config = dict(
    arch='unet',
    model='image denoising model',
    dataset='photos of arthropod specimens (BIOSCAN-5M)',
    train_examples=97500,
    image_size=48,
    crop_scale_min=1,
    horizontal_flip=True,
    color_jitter=0.2,
    task='denoising',
    loss='l1',
    noise_std=0.4,
    norm='groupnorm',
    activation='silu',
    weight_standardization=False,
    pixel_unshuffle=2,
    widths=[96, 192, 384],
    blocks_per_level=1,
    block='sep',
    attention=True,
    upsampling='pixel_shuffle',
    init='small_normal',
    residual_init='zero_last',
    optimizer='muon',
    muon_scale='match_rms_adamw',
    lr=0.0044,
    momentum=0.95,
    nesterov=True,
    orthogonalizer='newton_schulz_5',
    adamw_lr_other_params=0.00089,
    grad_clip=0.5,
    steps=11200,
    batch_size=128,
    epochs=14.7,
    lr_schedule='cosine',
    final_lr_fraction=0,
    warmup_steps=220,
    weight_decay=0.0,
    adamw_weight_decay_other_params=0.01,
)
Rows from block 6 of a small image denoising model, named by matrix and row number. Each number is 128 + 24 x the weight over its row's rms, rounded and kept within 0 to 255. All counts start at 0. After the name is the row's rms in percent of the matrix's.
After each channel's rows are labels from the 100 images, of 14976, where the channel reaches its highest value: "responds to" is what is common among them. Only what is clearly more common there than usual is listed. The data: photos of arthropod specimens (BIOSCAN-5M).
# convs1: first pointwise conv (model.decb.0.0.convs.1.weight, 192x384x1x1), inputs 231-307

convs1.22 068 [137 123  82 154 126  95 151 108 140  89 114  94 142 119 129 135 130 100 137 125 120 169 128 152 124 129 108 148 143 172 117 133 117 116 119 140 100 132  48 151 145 154 145 147 124 183  63 128 110  94 170 143 117 120 131 145 136 142 125 114 106 136 157 122 125 133 137 125 121 157 135 109  83  96  76 134 157]
responds to: order Hemiptera

convs1.34 112 [104 114 123 134 123 140 109 139 131 152 116 115 130 111  85 170 125 140 126 134 117 101 148  97 113  94 102 107 113 113 143 117 149 114 103 122 145 110  88 130 119 134 137  79 128 131  94 127 117 143 123 117 146 117 153  92 130 136 121 111   0 130 147 126 120 158 112 131 110 179 113 146 161 122 136  65 139]
responds to: order Hymenoptera

convs1.162 082 [131 168 120 167  93  97 130 165 127 143 124 162  53 161 145 115 149 103 119 112 120 135  17 136 187 122  61 142 186 150 133  88 122 132 118 222 148 116  96 150 129 132 134 116 140 162 109 145 147 130 125  94 132 126 136 119 116  96 162 119 188 130  86 125  82 145 125  87 106 156 159 106 151 185 127 122 100]
responds to: order Coleoptera

convs1.88 132 [129  62 106 113 131 135 143 142 126 149 123 124 163 148 141  56 219 166 141 142 152 120 102 114  62 126 111 126 146 112 100 158  87 125 126 136 116 125 128 147 118 147 140 128 163 135 130 145 131 155 107 117 167 145 126  99 107 185 122 143 119 148 129 161 148 126 153 133 126  99  57  90 145  69 134  97 179]
responds to: order Diptera

convs1.177 106 [120 134 108 127 117 115 191 125 117 118 155 135 120 114 111 121 139 104 137 123 135 129 119 142 118 122 132 150 102 161 127 124  95  98 114 132 134  89 133 133 108 121 122 108 178 121 143 135 108 168 126 142 117 134 137  58 138 161 141 108 167 138 134 130 145 128 142 126 136 139 125 139 145 138 120 115 114]
responds to: order Hymenoptera

convs1.98 144 [ 91  89 103  89 134 162 104 163  91 132  95 136  97 178 113 110 141 166 136 145 141 107  46 138  67 140 116 123 144  82 130 157  98 169 155 134 130 118 112 129 121 114 145 145 164 140  57 139 103 140 108  75 166 100 142  98 131 182  89 108 111  94 132  98 153 135 129 136 159 133  14  87 155 153  50 117 143]
responds to: order Diptera

convs1.171 102 [109 120 122 116 119 121 165 119 153 137 119 136 126 151 155 103 157 115 119 151  92 142 123 162 128 131  91 159 123 154 124 140 123 127 125 150 136 104 133 137 136 134 136 129 238 122 121 136 123 135 136 152  92 140 113 163 156 102 160 127 100 150 133 125 121  74  90 122 110 134 118  91 167 137 125 128 135]
responds to: order Hymenoptera

convs1.21 094 [104 120 137 113 122 123 129 131 134 116 173 114 159 108 171 121 120 146 135 135 130 128  98 139 129 126 125 142 141 116 122 127 102 147 127 130 122 119 133 111 152 138 127 120 104 119 156 127 126 146 127  98 121 114 125 142 111 113 146 129 115 132 131  84 141 117 135 111 127 104 127 113 144 150 133 127 140]
responds to: order Hymenoptera

convs1.161 092 [136 111 136 122 141 117 124  72 143 139 115 123 103 107 126  94 177 122 149 145 124 135 135 117 137 155 127 155 120 104 157  97 145 133 127 156 106  99 127 128 122 158 137 101 104 115  67 118 126 121 131 123  83 138 154 144  78 100  67 104  75 139 136 161 110 147  98 136 107 116 143 175 135 126 150 110  83]
responds to: order Hymenoptera

convs1.25 109 [101 135 137 120 131  96 154 121 137 144 125 129 159 138 135 127 154 158 117 140 106 116 122  93 142 130 124 156 117 113 140 109 114 103 127 116 120 103 134 118 150 150 142 124 172 147 161  99 109 129 121 122  88 133 134 139 145 110 135 145 128 154 115 108 139 156 123 128 155  95 129 137 163 150 127 113  98]
responds to: order Hymenoptera

convs1.38 084 [113 160 134 148 154 118 108 172 142 120 168 143 121  90 125 131 110 178 157 119 150  57 132 125 107 116 112 121 148 109 107 146 136 130 112 159 125 125 152 107 143 106 134 134  52  95 150 136 139 129 123 100 108  98 124 190 106 114 135 118 104 163 139 136 135 116 134  93 120 110 111 165 135 125 131 146 137]
responds to: order Coleoptera

convs1.100 080 [131 164 119 138 102 113 102 122 119 155 177 113 140 144 153 100 136 118 143 133 122 136 107 174 140 112 140 148 141  90 149 135 125 125 116 113 144 154 185 127 187 129 144 139  96 113 161 142 150 139 136  97 160 140  77 139 122 120 115 110  86 144 105 160 174 131 112 187 134 143 132  82 145 121 124 121  92]
responds to: order Hymenoptera

convs1.160 086 [114 120 120  82 119 116 116  96 105 115 136 127 105  78  79 149 156 126  72  95 160 101 104 110  87 137 168 125  98 125 137 130 127 127 134  76 182  59  86 133 164 108 138 139 122 150 132 124 107 163 174 124 141 135 113 156 119 176 143 134 159 152 160 152 107 118 152 132 112 125 108 112 116 147 140 138 125]
responds to: order Hemiptera

convs1.132 086 [113 133 115 135 114 119 142 149 109 144 117 125 141 122 151 105  97 119 136 141  87 125 133 142 163  95 110 182 161 117 132 143 170 126 117  91 138 169 118 129 110 178 135 135  52 125 136 130 119 152 110  68 118 102 109 212 117 131 136  95  72 114  88 115  97 161 111 122 116 166 167 153 121 148 142 154 123]
responds to: order Coleoptera

convs1.123 135 [140  71 116 132  92 119 149 129 122 111 145 162 138 111 115 113 140 119  73 109 163 206 168 136 109 151 124 121  31 126 146 152 155  98 136  99 107 118 114  57 135 113 135 155 129 133 181 132 164 112 121 119 217 151 134  97 130 160  98 165 114 174 144 147 112 126 123 135  98 129 141  86 145 107 169 112 115]
responds to: order Diptera

convs1.124 084 [143 169 115  91 128 167 137 177 135 112 122  76 164 139  82 115  87 123 149 151 104 160 142  97  73 141 127 131  77 112 124 150 133 165  89 155 153 136  48 159 130 111 121 131 139 106 103 137 119 144 136 109 127 135 166 143  76 163  75 115  75 113 137 163 127 110 166 134 104 169 127 131  62 144  86  98 121]
responds to: order Hemiptera

convs1.10 090 [137 114 143 165 134 126 134 146 126 150 165 113 167 149 121 112 131 122 110 137 117 123 156 137 121 138 136  78 171 166 140 101 144 112 139 128 125 120 101 147 114 126 114 153 137 102 107 117 140 113 159 106 133 129 131 161  76 161 133 130  89 160 102 136 176 147 130 117  97 136 200 113 127 159 114 170 211]
responds to: order Hemiptera

convs1.77 102 [156 143 123 159 131 103 131  80 119 173 108 118 124 123  98 154 147  65 141 155 124 103 147 118  82 111 127 122 128 125 121 125 133 128  68 141 103 159  92 125 158 167 142 115 239 137 148 123 102 154 124 174 167 143 158 123 161 138 150 138 201  85 149 142 146 145 130 100  80 147 138 127 124 142 173  87  58]
responds to: order Hymenoptera

convs1.137 088 [122 114 119 143 158 128 121 161 155 159 124  95 143 134 115 144 108 114 144 119 128 140 106 142 130 144 119 128 125 107 135 118 122 147 109  87 105 120 121 133 103 121 126  99 137 108 126 131 111 126 128 137 141 127 140 138 125 141 119 128  91 154 130 139 142 121 122 151 142 143 135 140 132 102 153 138 169]
responds to: order Coleoptera