config = dict(
    dataset='photos of arthropod specimens (BIOSCAN-5M)',
    loss='l1',
    norm='groupnorm',
    widths=[96, 192, 384],
    attention=True,
    adamw_lr_other_params=0.00089,
    max_steps=11200,
    lr_schedule='cosine',
)
Rows from block 5 of a small image denoising model, named by matrix and row number. Rows with one number belong to one channel. Each number is 128 + 24 x the weight over its row's rms, rounded and kept within 0 to 255. All counts start at 0. Numbers have three digits each.
After each channel's rows are labels from the 100 images, of 14976, where the channel reaches its highest value: "colour at peak" is the nearest of a few named colours to the mean colour under the peak; "responds to" is what is common among them. Only what is clearly more common there than usual is listed. The data: photos of arthropod specimens (BIOSCAN-5M).
# convs1: first pointwise conv (model.mid.2.convs.1.weight, 384x384x1x1), inputs 192-287
# convs3: second pointwise conv (model.mid.2.convs.3.weight, 384x384x1x1, transposed), outputs 192-287

convs1.187:051148129137121132153118136128115112101141158140144095131156163123087125140138137103152128130136225152160145111134119124148144153126128109045120134107143119154172144121102070111130100150120129164116142139130157145116141126111142132131100130158117087126105149118111132133104144122136118132
convs3.187:201149133110137132116107132137129125131161153116120120140139082125095128149133125122154132136118032081106139134096128164115120134116125116232132168142145121118082129119094222143109139118121108134138136130093115151150130115152129133122147134152144125108134123108179119122108112124131125137
colour at peak: brown
responds to: order Coleoptera

convs1.54:126135100135160155092124106131126128171130101096124103134119107132105137139128075128122135117134183110150120118084175150156099108167191154103084097155122118086160120138131125079125177131157141126112143093155125157176132139135130113177146145084113140141134107114167178107138123146155147097
convs3.54:144143125134122148113135126115155148162116153120157110131117139126135117130143079129124126138126195112151118126101096109106108112124069094130104089126108108054134140149140124202126189115132097128155111149125120128188142130100115132140112117136111124122105139121161123160081112106105134124
colour at peak: brown
responds to: order Coleoptera

convs1.14:151148144149115147128140112142127132102219125145139102127101114092095105155131169176114113178153152151133116128104125114130127130099130142133146111128146086150112126136161132127138110133149133142112136147103115128142120120119127132152095088146140101172133119134148126137157127121156118115
convs3.14:137139135104082124139146123128113109124208144108152120115124099103143152132128170114125144087118125116122124135117122117112130111084115152137123125112120169124116133113111144144107107137122126127120136143147136142131112128154125122172168150150155110086112131161133108166128094147108136117
colour at peak: brown
responds to: order Coleoptera

convs1.229:148151115137081135136156137100149106139146144124159096138136116128126131128144095124128098154103091090110161088163144082117172119124153164128144099134084141117103135156153136145130143142138124129130093220131098115155115127133114118161131116125115151112157106139111147142096140115138106155
convs3.229:159109168110169111127145133134134109108150126135143130146148137121168148134171159117142092089136132186120106112110142142118109133117114121118105128122107143131159113174150112136128114110130123136147106203129158119081174157172113136114110117140128159117114135142140112141089147145143124122
colour at peak: brown
responds to: order Coleoptera

convs1.301:128097139100108071159161134106133124144145126126138118138116111133138160122133107116090120141131142115155174131144107134134104113124089124118135138159155144127120118096141141108108121144108145089141072087117121097195118126117131166136094126108110125138130123128129122127121134114164167093
convs3.301:129084114115118198147091107156125169100101124139137143152106105139097147123124138114084140098113122160125086131115133127143133175121131132120123112133120179119154138081152135112136117136121156113137097077134128182073136127134107133123134131120140145158132136132120109152120169113145143118
colour at peak: brown
responds to: order Coleoptera

convs1.324:139143157102143163163131133145163116152141144136097144116085122142166165132127137145144126073141139161126130166123132172127091151099158125143100143162117084108128128123100125135149153135140111084149105149135065125137128107119128158156117095127167135134148128122175120122106131168111129106
convs3.324:138135118094122063118108105157100106134101114114152122108145130128164078148130161115171126192141147113128117157138125058126139142157134108116113095097142105100137119104087118157150154129137138074143115135136182128087153115150110142119119091115127134123120102103113130166122154170152127154
colour at peak: brown; black
responds to: order Coleoptera

convs1.282:126104153116105144153113148095119142123108131160127139117140123135140133093125128147176133143078119176090103123137101134118088114095113130131140126116128121080178157146138111150156157135085125133128158123122135127170082255064147143166128121116150135153146164127130158127090138106128151099
convs3.282:152113141106129109150105132154122095101127097124132174139110154107117103060141136154096132147075118156103136088119158128129192145164145093115117145122158094108127161089125138118139167151136155129101120142132139153115105255157130133089109117103137139142141078164108131155136137172113143149
colour at peak: grey; brown
responds to: order Coleoptera

convs1.181:096130138139118135118121121112138129125154092140142124140132141156148085159121140103124107125149140148128128105123128154142125151132115100122147105137142123109141135120111133142109115130159075124110131151142121149126140112111119100145097098162139126148106126113137148000150144129121118134
convs3.181:136101138123163122141093149150124127123152051137113131136125142116159152144132119119105123123125116131131116148140146128134165162135114140137117147130098135112119112141138120151120123113126074135095116132122138134135105113130113083107182103128119100113096143107107136000122147088136112167
colour at peak: grey
responds to: order Coleoptera

convs1.84:118125092152116134124126165150120125128108125122141137131122118142119121123132054150129143105134135114137117100098147114118107113124136128134156086111130076183141132157128081175130117142135140123126133128119146174155114113124126114131123113126118148142120227111123091127137148140128117118
convs3.84:144114104116104137099109153114118162132123110110125134102130144117140124119132064151073123153137138172140127112128133118137113136115116132122122075109135120153134116132161148105141123116130184115130118138124138154116138083131117120129114127152166150126126008121140144115122121107128174142
colour at peak: grey; brown
responds to: order Coleoptera

convs1.200:137113098103128146104147143136130115142113121104132176164141126106149103116094134140140134170110106090120121126127148089122107142095134106096120124100102133121130112143127148152095139097134100150078146144132122147139024099155116130119141105145157152158166112253137100113126166170121182119
convs3.200:164163148109135152118101146090136128122167113149132171107141139120134135126110144102118131075154114169159096109144135164071122177131114114139121137124132131147127125149145099144139134174145113114078167130106129121141224129172137135143114134126130135150151163255160105128096143192114130136
colour at peak: brown; grey
responds to: order Coleoptera

convs1.354:128203128123214120163113155128177133121137165059122176149125130147119109128100119148197144139132143081129114128154124155108106144138120130165148119153034114105097056112138142091117129126115139086125117123125109131192108131147120123166125104121149129093108121139145135111092115123062127091
convs3.354:119154112167150108124129124148072107201120117121138148153153147116130127121092153151125108149115073116117109153087083149142150084156148102104138115117089127153179210114126119143152096143192156115113099139161158114116129097122066146144128138137100107144161115145131124101149143164084133116
colour at peak: brown; grey
responds to: order Coleoptera

convs1.95:104154126077137120130108142136129122172121190079085168108120133161107143150116115129099132132164129138115118100104140133087132120109108118121108138140078157104104167086145125134165119117108115121119107146082159106122153192076113130137120130158132126137132095112139172145103157130115111126
convs3.95:107170125171088118129126128139106104147112084149169132156155099137136133125109132155085113134133131114157118136152090118130119080094128105143118118113140139130104126136136104112077132125109104105098120141080084137110123065079112130091126155125138173140132130128155127100108151119129120143
colour at peak: grey; brown
responds to: order Coleoptera

convs1.130:145114154129109125123118114118159124150096155139071110090115164129139114142087116134068163131129113125134159143128133104115163118116106132156154126139133118150121125118172144150120133118115135138108139126122135121135134148138122111120109149115148146149144120138163155101141115148125163134
convs3.130:162107080132158137127149117150178101142123101136065139169094101118146092118081122136088147144113096154111180099120146135132189133112120115138137098161120102125103116121122109142116117173126143128111123151115121128109137119138137143123108092135098131160101127109151147145099096086112108144
colour at peak: grey; brown
responds to: order Coleoptera

convs1.132:142141081139187147111106165134134121143124158127124119114124116116172118153075140139094160089136126107135141137135137133099132117100144129119081113155129119130099142131128093139134134136151160134139121139132144142132114099126134143120119142138142122121178072123140179119083105115097134079
convs3.132:110109135118099148147131080123142120116098139186130153122123151129162100139120095135100151124118115097092115109135150121142145137152120161125153144096127119142140172121132119130142077154152134128147120121111168082103123155130129139135111128135161126123113068127163112131086130111110133173
colour at peak: brown; grey
responds to: order Coleoptera

convs1.249:154137107121111147141143122129099126177087142122157159117141123130129146142166121089116145144123141121130126123126144135151128141119089142125109131109126160145080127161121110095116112152140135151102105150123128127145126143121150131141137118137145142138105000130140112136122129141142143161
convs3.249:133134149121167122104114136132122157113146150142112167165128123143147125107125112153104119132091133116117107144138129096145120137119099145127152109132096102108151140132095131119134149122123118118130121151121134108125144150101111118118112101115123136128118000109110102145128154150124129130
colour at peak: brown
responds to: order Coleoptera

convs1.218:122070108043131129085138130106133114083122130091119136137040147116093114153135111122129124101141101113155126116131097131121132116121114118136094112101142120173149157113119131130075142126122150124091090134143141133125110098150121134127086112163147139139119141162140095115092137132112133141
convs3.218:119183121183162144121149128123108139105130097105139147158037122119186124104126147108126115129145146107144122087149109149109134119133112127127135121096113172188106082158092113113131113128113083130160150125151120133170114146112098134126113124099105129160125125068125175133162127123137115123
colour at peak: grey; brown
responds to: order Coleoptera