{
  "horizontal_flip": true,
  "task": "denoising",
  "block": "sep",
  "attention": true,
  "init": "small_normal",
  "lr": 0.0044,
  "momentum": 0.95,
  "nesterov": true,
  "grad_clip": 0.5,
  "steps": 11200,
  "batch_size": 128,
  "epochs": 14.7,
  "lr_schedule": "cosine"
}
Rows from block 6 of a small image denoising model, named by matrix and row number. Rows with one number belong to one channel. Each number is 200 + 30 x the weight over its row's rms, rounded and kept within 0 to 999. All counts start at 0. After the name is the row's rms in percent of the matrix's.
After each channel's rows are labels from the 100 images, of 14976, where the channel reaches its highest value: "responds to" is what is common among them. Only what is clearly more common there than usual is listed. The data: photos of arthropod specimens (BIOSCAN-5M).
# convs1: first pointwise conv (model.decb.0.0.convs.1.weight, 192x384x1x1), inputs 0-76
# convs3: second pointwise conv (model.decb.0.0.convs.3.weight, 192x192x1x1, transposed), outputs 0-63

convs1.137,088,181,197,252,168,204,258,199,249,164,194,196,230,179,212,264,202,183,193,244,170,215,210,166,191,191,229,244,218,222,144,127,142,156,213,179,249,206,171,247,243,186,208,219,261,192,183,223,240,233,200,176,185,212,251,208,199,212,166,169,194,215,195,196,177,205,204,191,212,210,235,204,188,166,223,221,207,226
convs3.137,137,182,143,256,178,203,238,188,256,190,200,201,192,188,236,190,231,162,218,170,198,269,209,214,203,226,191,241,190,257,187,152,223,226,205,198,214,266,143,170,152,208,234,147,199,178,167,218,204,211,185,167,208,196,179,180,187,213,177,198,166,197,175,194,222
responds to: order Coleoptera

convs1.161,092,190,249,157,233,117,164,184,180,255,152,218,197,222,188,204,212,225,232,171,136,196,207,225,220,177,292,191,191,208,203,241,236,206,232,182,220,184,221,218,199,181,197,229,157,213,217,193,189,189,208,156,197,183,144,238,151,174,197,200,214,163,210,254,279,181,161,248,249,201,215,209,216,224,178,239,165,224
convs3.161,121,208,220,200,166,192,219,214,221,207,173,204,182,207,208,216,260,129,210,147,177,233,213,192,227,163,231,194,155,190,243,191,221,194,184,133,173,222,176,158,121,229,226,216,206,174,198,226,203,200,195,174,201,227,206,166,196,211,192,114,211,186,167,206,253
responds to: order Hymenoptera

convs1.177,106,242,193,201,282,191,200,199,356,209,212,225,171,259,200,135,195,210,200,199,164,199,254,165,364,226,183,216,231,242,241,209,202,232,182,231,208,237,170,212,195,234,155,193,246,230,227,215,221,199,192,200,189,170,193,185,204,201,219,186,232,175,195,219,239,250,243,241,195,203,232,180,233,153,215,222,226,173
convs3.177,084,231,225,175,172,211,232,211,203,221,183,238,224,148,180,230,169,226,196,211,218,224,172,213,204,198,209,221,174,218,232,203,231,153,189,152,185,238,224,219,163,248,146,181,243,190,198,209,196,209,181,195,225,229,214,193,259,169,180,185,214,209,137,192,170
responds to: order Hymenoptera

convs1.124,084,154,204,190,202,169,201,213,167,202,228,200,180,269,201,179,172,204,196,189,196,188,189,216,148,181,191,202,204,186,192,194,224,207,211,204,203,189,178,181,198,227,218,199,188,217,188,220,206,210,215,227,196,232,186,214,155,197,215,217,203,231,204,220,219,187,239,191,181,190,191,171,172,238,208,217,198,208
convs3.124,082,203,229,286,238,182,208,218,243,189,205,208,244,240,154,163,201,213,220,203,171,162,217,222,181,234,195,195,251,176,228,218,181,189,226,211,156,207,216,224,170,161,222,172,174,178,191,186,176,223,221,215,142,218,177,174,211,217,228,193,161,150,150,205,209
responds to: order Hemiptera

convs1.171,102,180,225,169,234,140,231,190,183,181,223,212,215,130,180,264,181,202,185,184,109,182,198,165,89,216,152,210,203,208,184,189,223,259,176,237,193,212,167,222,207,181,219,216,219,169,227,204,195,196,220,168,198,182,183,195,185,197,196,250,194,207,224,188,217,174,208,212,204,213,213,202,187,160,191,205,178,262
convs3.171,101,263,197,131,242,220,236,213,196,209,184,255,185,169,162,207,199,233,211,171,182,233,193,196,189,200,163,212,225,152,250,207,180,168,210,195,202,169,222,143,172,224,212,197,196,250,233,188,224,199,198,215,167,186,244,193,195,171,159,202,219,197,200,185,179
responds to: order Hymenoptera

convs1.10,090,171,180,233,223,234,177,174,188,216,208,196,191,217,205,151,199,205,191,188,241,191,167,212,263,209,206,193,180,175,195,206,217,184,195,250,205,195,197,191,188,233,217,195,175,225,200,196,224,190,194,212,207,230,201,197,186,207,227,177,176,201,218,229,159,177,206,178,219,194,189,193,194,219,206,166,219,208
convs3.10,081,242,171,180,252,220,233,186,220,157,176,181,229,167,158,234,194,252,143,247,219,230,243,229,188,202,163,153,153,174,200,182,139,171,215,217,168,222,183,223,177,221,180,181,184,238,225,244,213,171,196,190,170,211,219,201,204,195,133,196,180,175,184,184,205
responds to: order Hemiptera

convs1.34,112,197,205,196,184,199,172,187,212,188,230,182,206,202,200,102,184,197,190,206,166,196,181,229,184,200,213,194,187,233,210,191,199,147,196,116,185,150,217,208,205,197,220,237,224,231,230,188,197,209,200,197,189,310,198,167,376,187,198,186,199,172,172,194,212,181,182,224,232,210,200,153,239,176,220,254,319,192
convs3.34,101,240,164,204,187,215,218,208,182,220,229,247,227,140,195,217,157,226,168,155,156,196,191,211,248,228,107,213,186,151,230,175,190,180,247,199,182,220,235,159,287,189,171,172,166,230,242,213,161,189,201,185,180,177,248,164,195,200,213,221,193,247,167,205,202
responds to: order Hymenoptera

convs1.123,135,200,185,202,190,181,212,189,211,197,203,205,193,200,193,207,203,193,210,200,205,208,190,181,183,210,188,204,193,182,202,196,196,191,185,201,210,207,196,190,207,220,194,200,180,194,188,209,217,202,207,203,196,187,197,191,193,219,224,203,200,203,195,225,183,202,170,189,208,204,179,230,165,200,209,211,205,188
convs3.123,132,232,189,157,233,168,206,187,165,221,178,246,202,212,191,178,259,218,192,146,151,219,167,214,209,248,253,249,171,199,230,219,186,230,218,225,160,195,204,246,207,199,203,212,235,228,214,242,140,171,181,185,206,210,225,209,198,171,181,196,216,239,223,237,192
responds to: order Diptera

convs1.132,086,192,217,206,210,154,175,216,164,207,180,215,194,246,199,229,209,206,194,180,225,188,175,196,217,236,216,210,184,219,190,193,294,223,194,146,184,207,205,185,172,192,213,182,187,221,181,239,202,198,193,226,191,211,191,201,298,200,187,269,200,206,179,232,190,178,226,204,204,223,201,211,185,214,183,161,201,210
convs3.132,086,251,260,190,256,262,217,153,198,166,189,254,232,185,198,196,199,204,168,179,174,184,188,188,219,172,211,247,207,196,221,153,237,187,165,165,243,175,192,175,140,154,217,164,186,177,164,201,177,176,178,185,175,232,191,212,185,178,144,205,185,183,176,205,187
responds to: order Coleoptera

convs1.100,080,200,240,231,190,211,156,206,229,227,187,210,167,234,186,224,215,207,235,178,157,222,226,182,201,217,241,203,167,208,214,210,238,197,231,224,206,186,190,158,212,233,169,209,173,169,169,225,188,191,194,169,207,114,200,255,90,207,199,189,199,209,173,222,219,199,137,195,193,194,188,140,167,220,191,167,246,202
convs3.100,095,195,212,204,238,176,149,234,245,200,192,157,171,240,195,167,244,214,181,259,258,124,250,167,245,153,256,156,200,159,212,194,231,238,204,178,264,199,159,194,140,204,216,217,154,202,216,188,173,188,236,174,186,215,229,206,189,215,186,142,196,215,200,226,190
responds to: order Hymenoptera

convs1.25,109,256,276,191,328,220,223,200,182,236,197,219,189,287,198,221,151,194,228,187,162,186,225,209,235,195,139,195,168,198,218,209,191,244,203,135,197,272,210,176,213,160,155,173,213,239,200,180,183,223,208,170,208,230,209,206,246,201,167,180,190,176,229,185,226,230,280,162,216,225,218,216,205,196,186,131,202,174
convs3.25,096,228,236,233,227,198,232,204,209,170,170,147,193,211,213,167,223,119,169,191,153,169,248,173,220,225,230,176,169,238,167,161,157,234,192,215,215,198,184,216,271,186,194,176,236,210,220,228,213,164,181,151,205,186,193,178,209,234,247,180,193,218,231,192,206
responds to: order Hymenoptera

convs1.160,086,196,209,227,124,230,185,193,219,278,205,218,215,208,214,303,213,194,186,181,265,206,148,157,236,218,207,186,182,202,171,204,196,198,165,250,187,232,229,196,195,180,285,193,193,201,219,197,193,204,204,190,206,266,220,197,200,230,239,200,212,193,167,186,192,214,211,181,212,192,220,138,186,212,211,187,240,212
convs3.160,103,167,202,229,153,202,208,190,176,167,209,154,237,231,219,206,222,207,218,235,221,220,172,185,173,144,213,196,136,192,213,188,241,173,217,201,170,181,152,208,215,193,163,173,211,240,202,172,185,196,161,164,238,209,168,258,223,210,216,194,187,198,211,195,215
responds to: order Hemiptera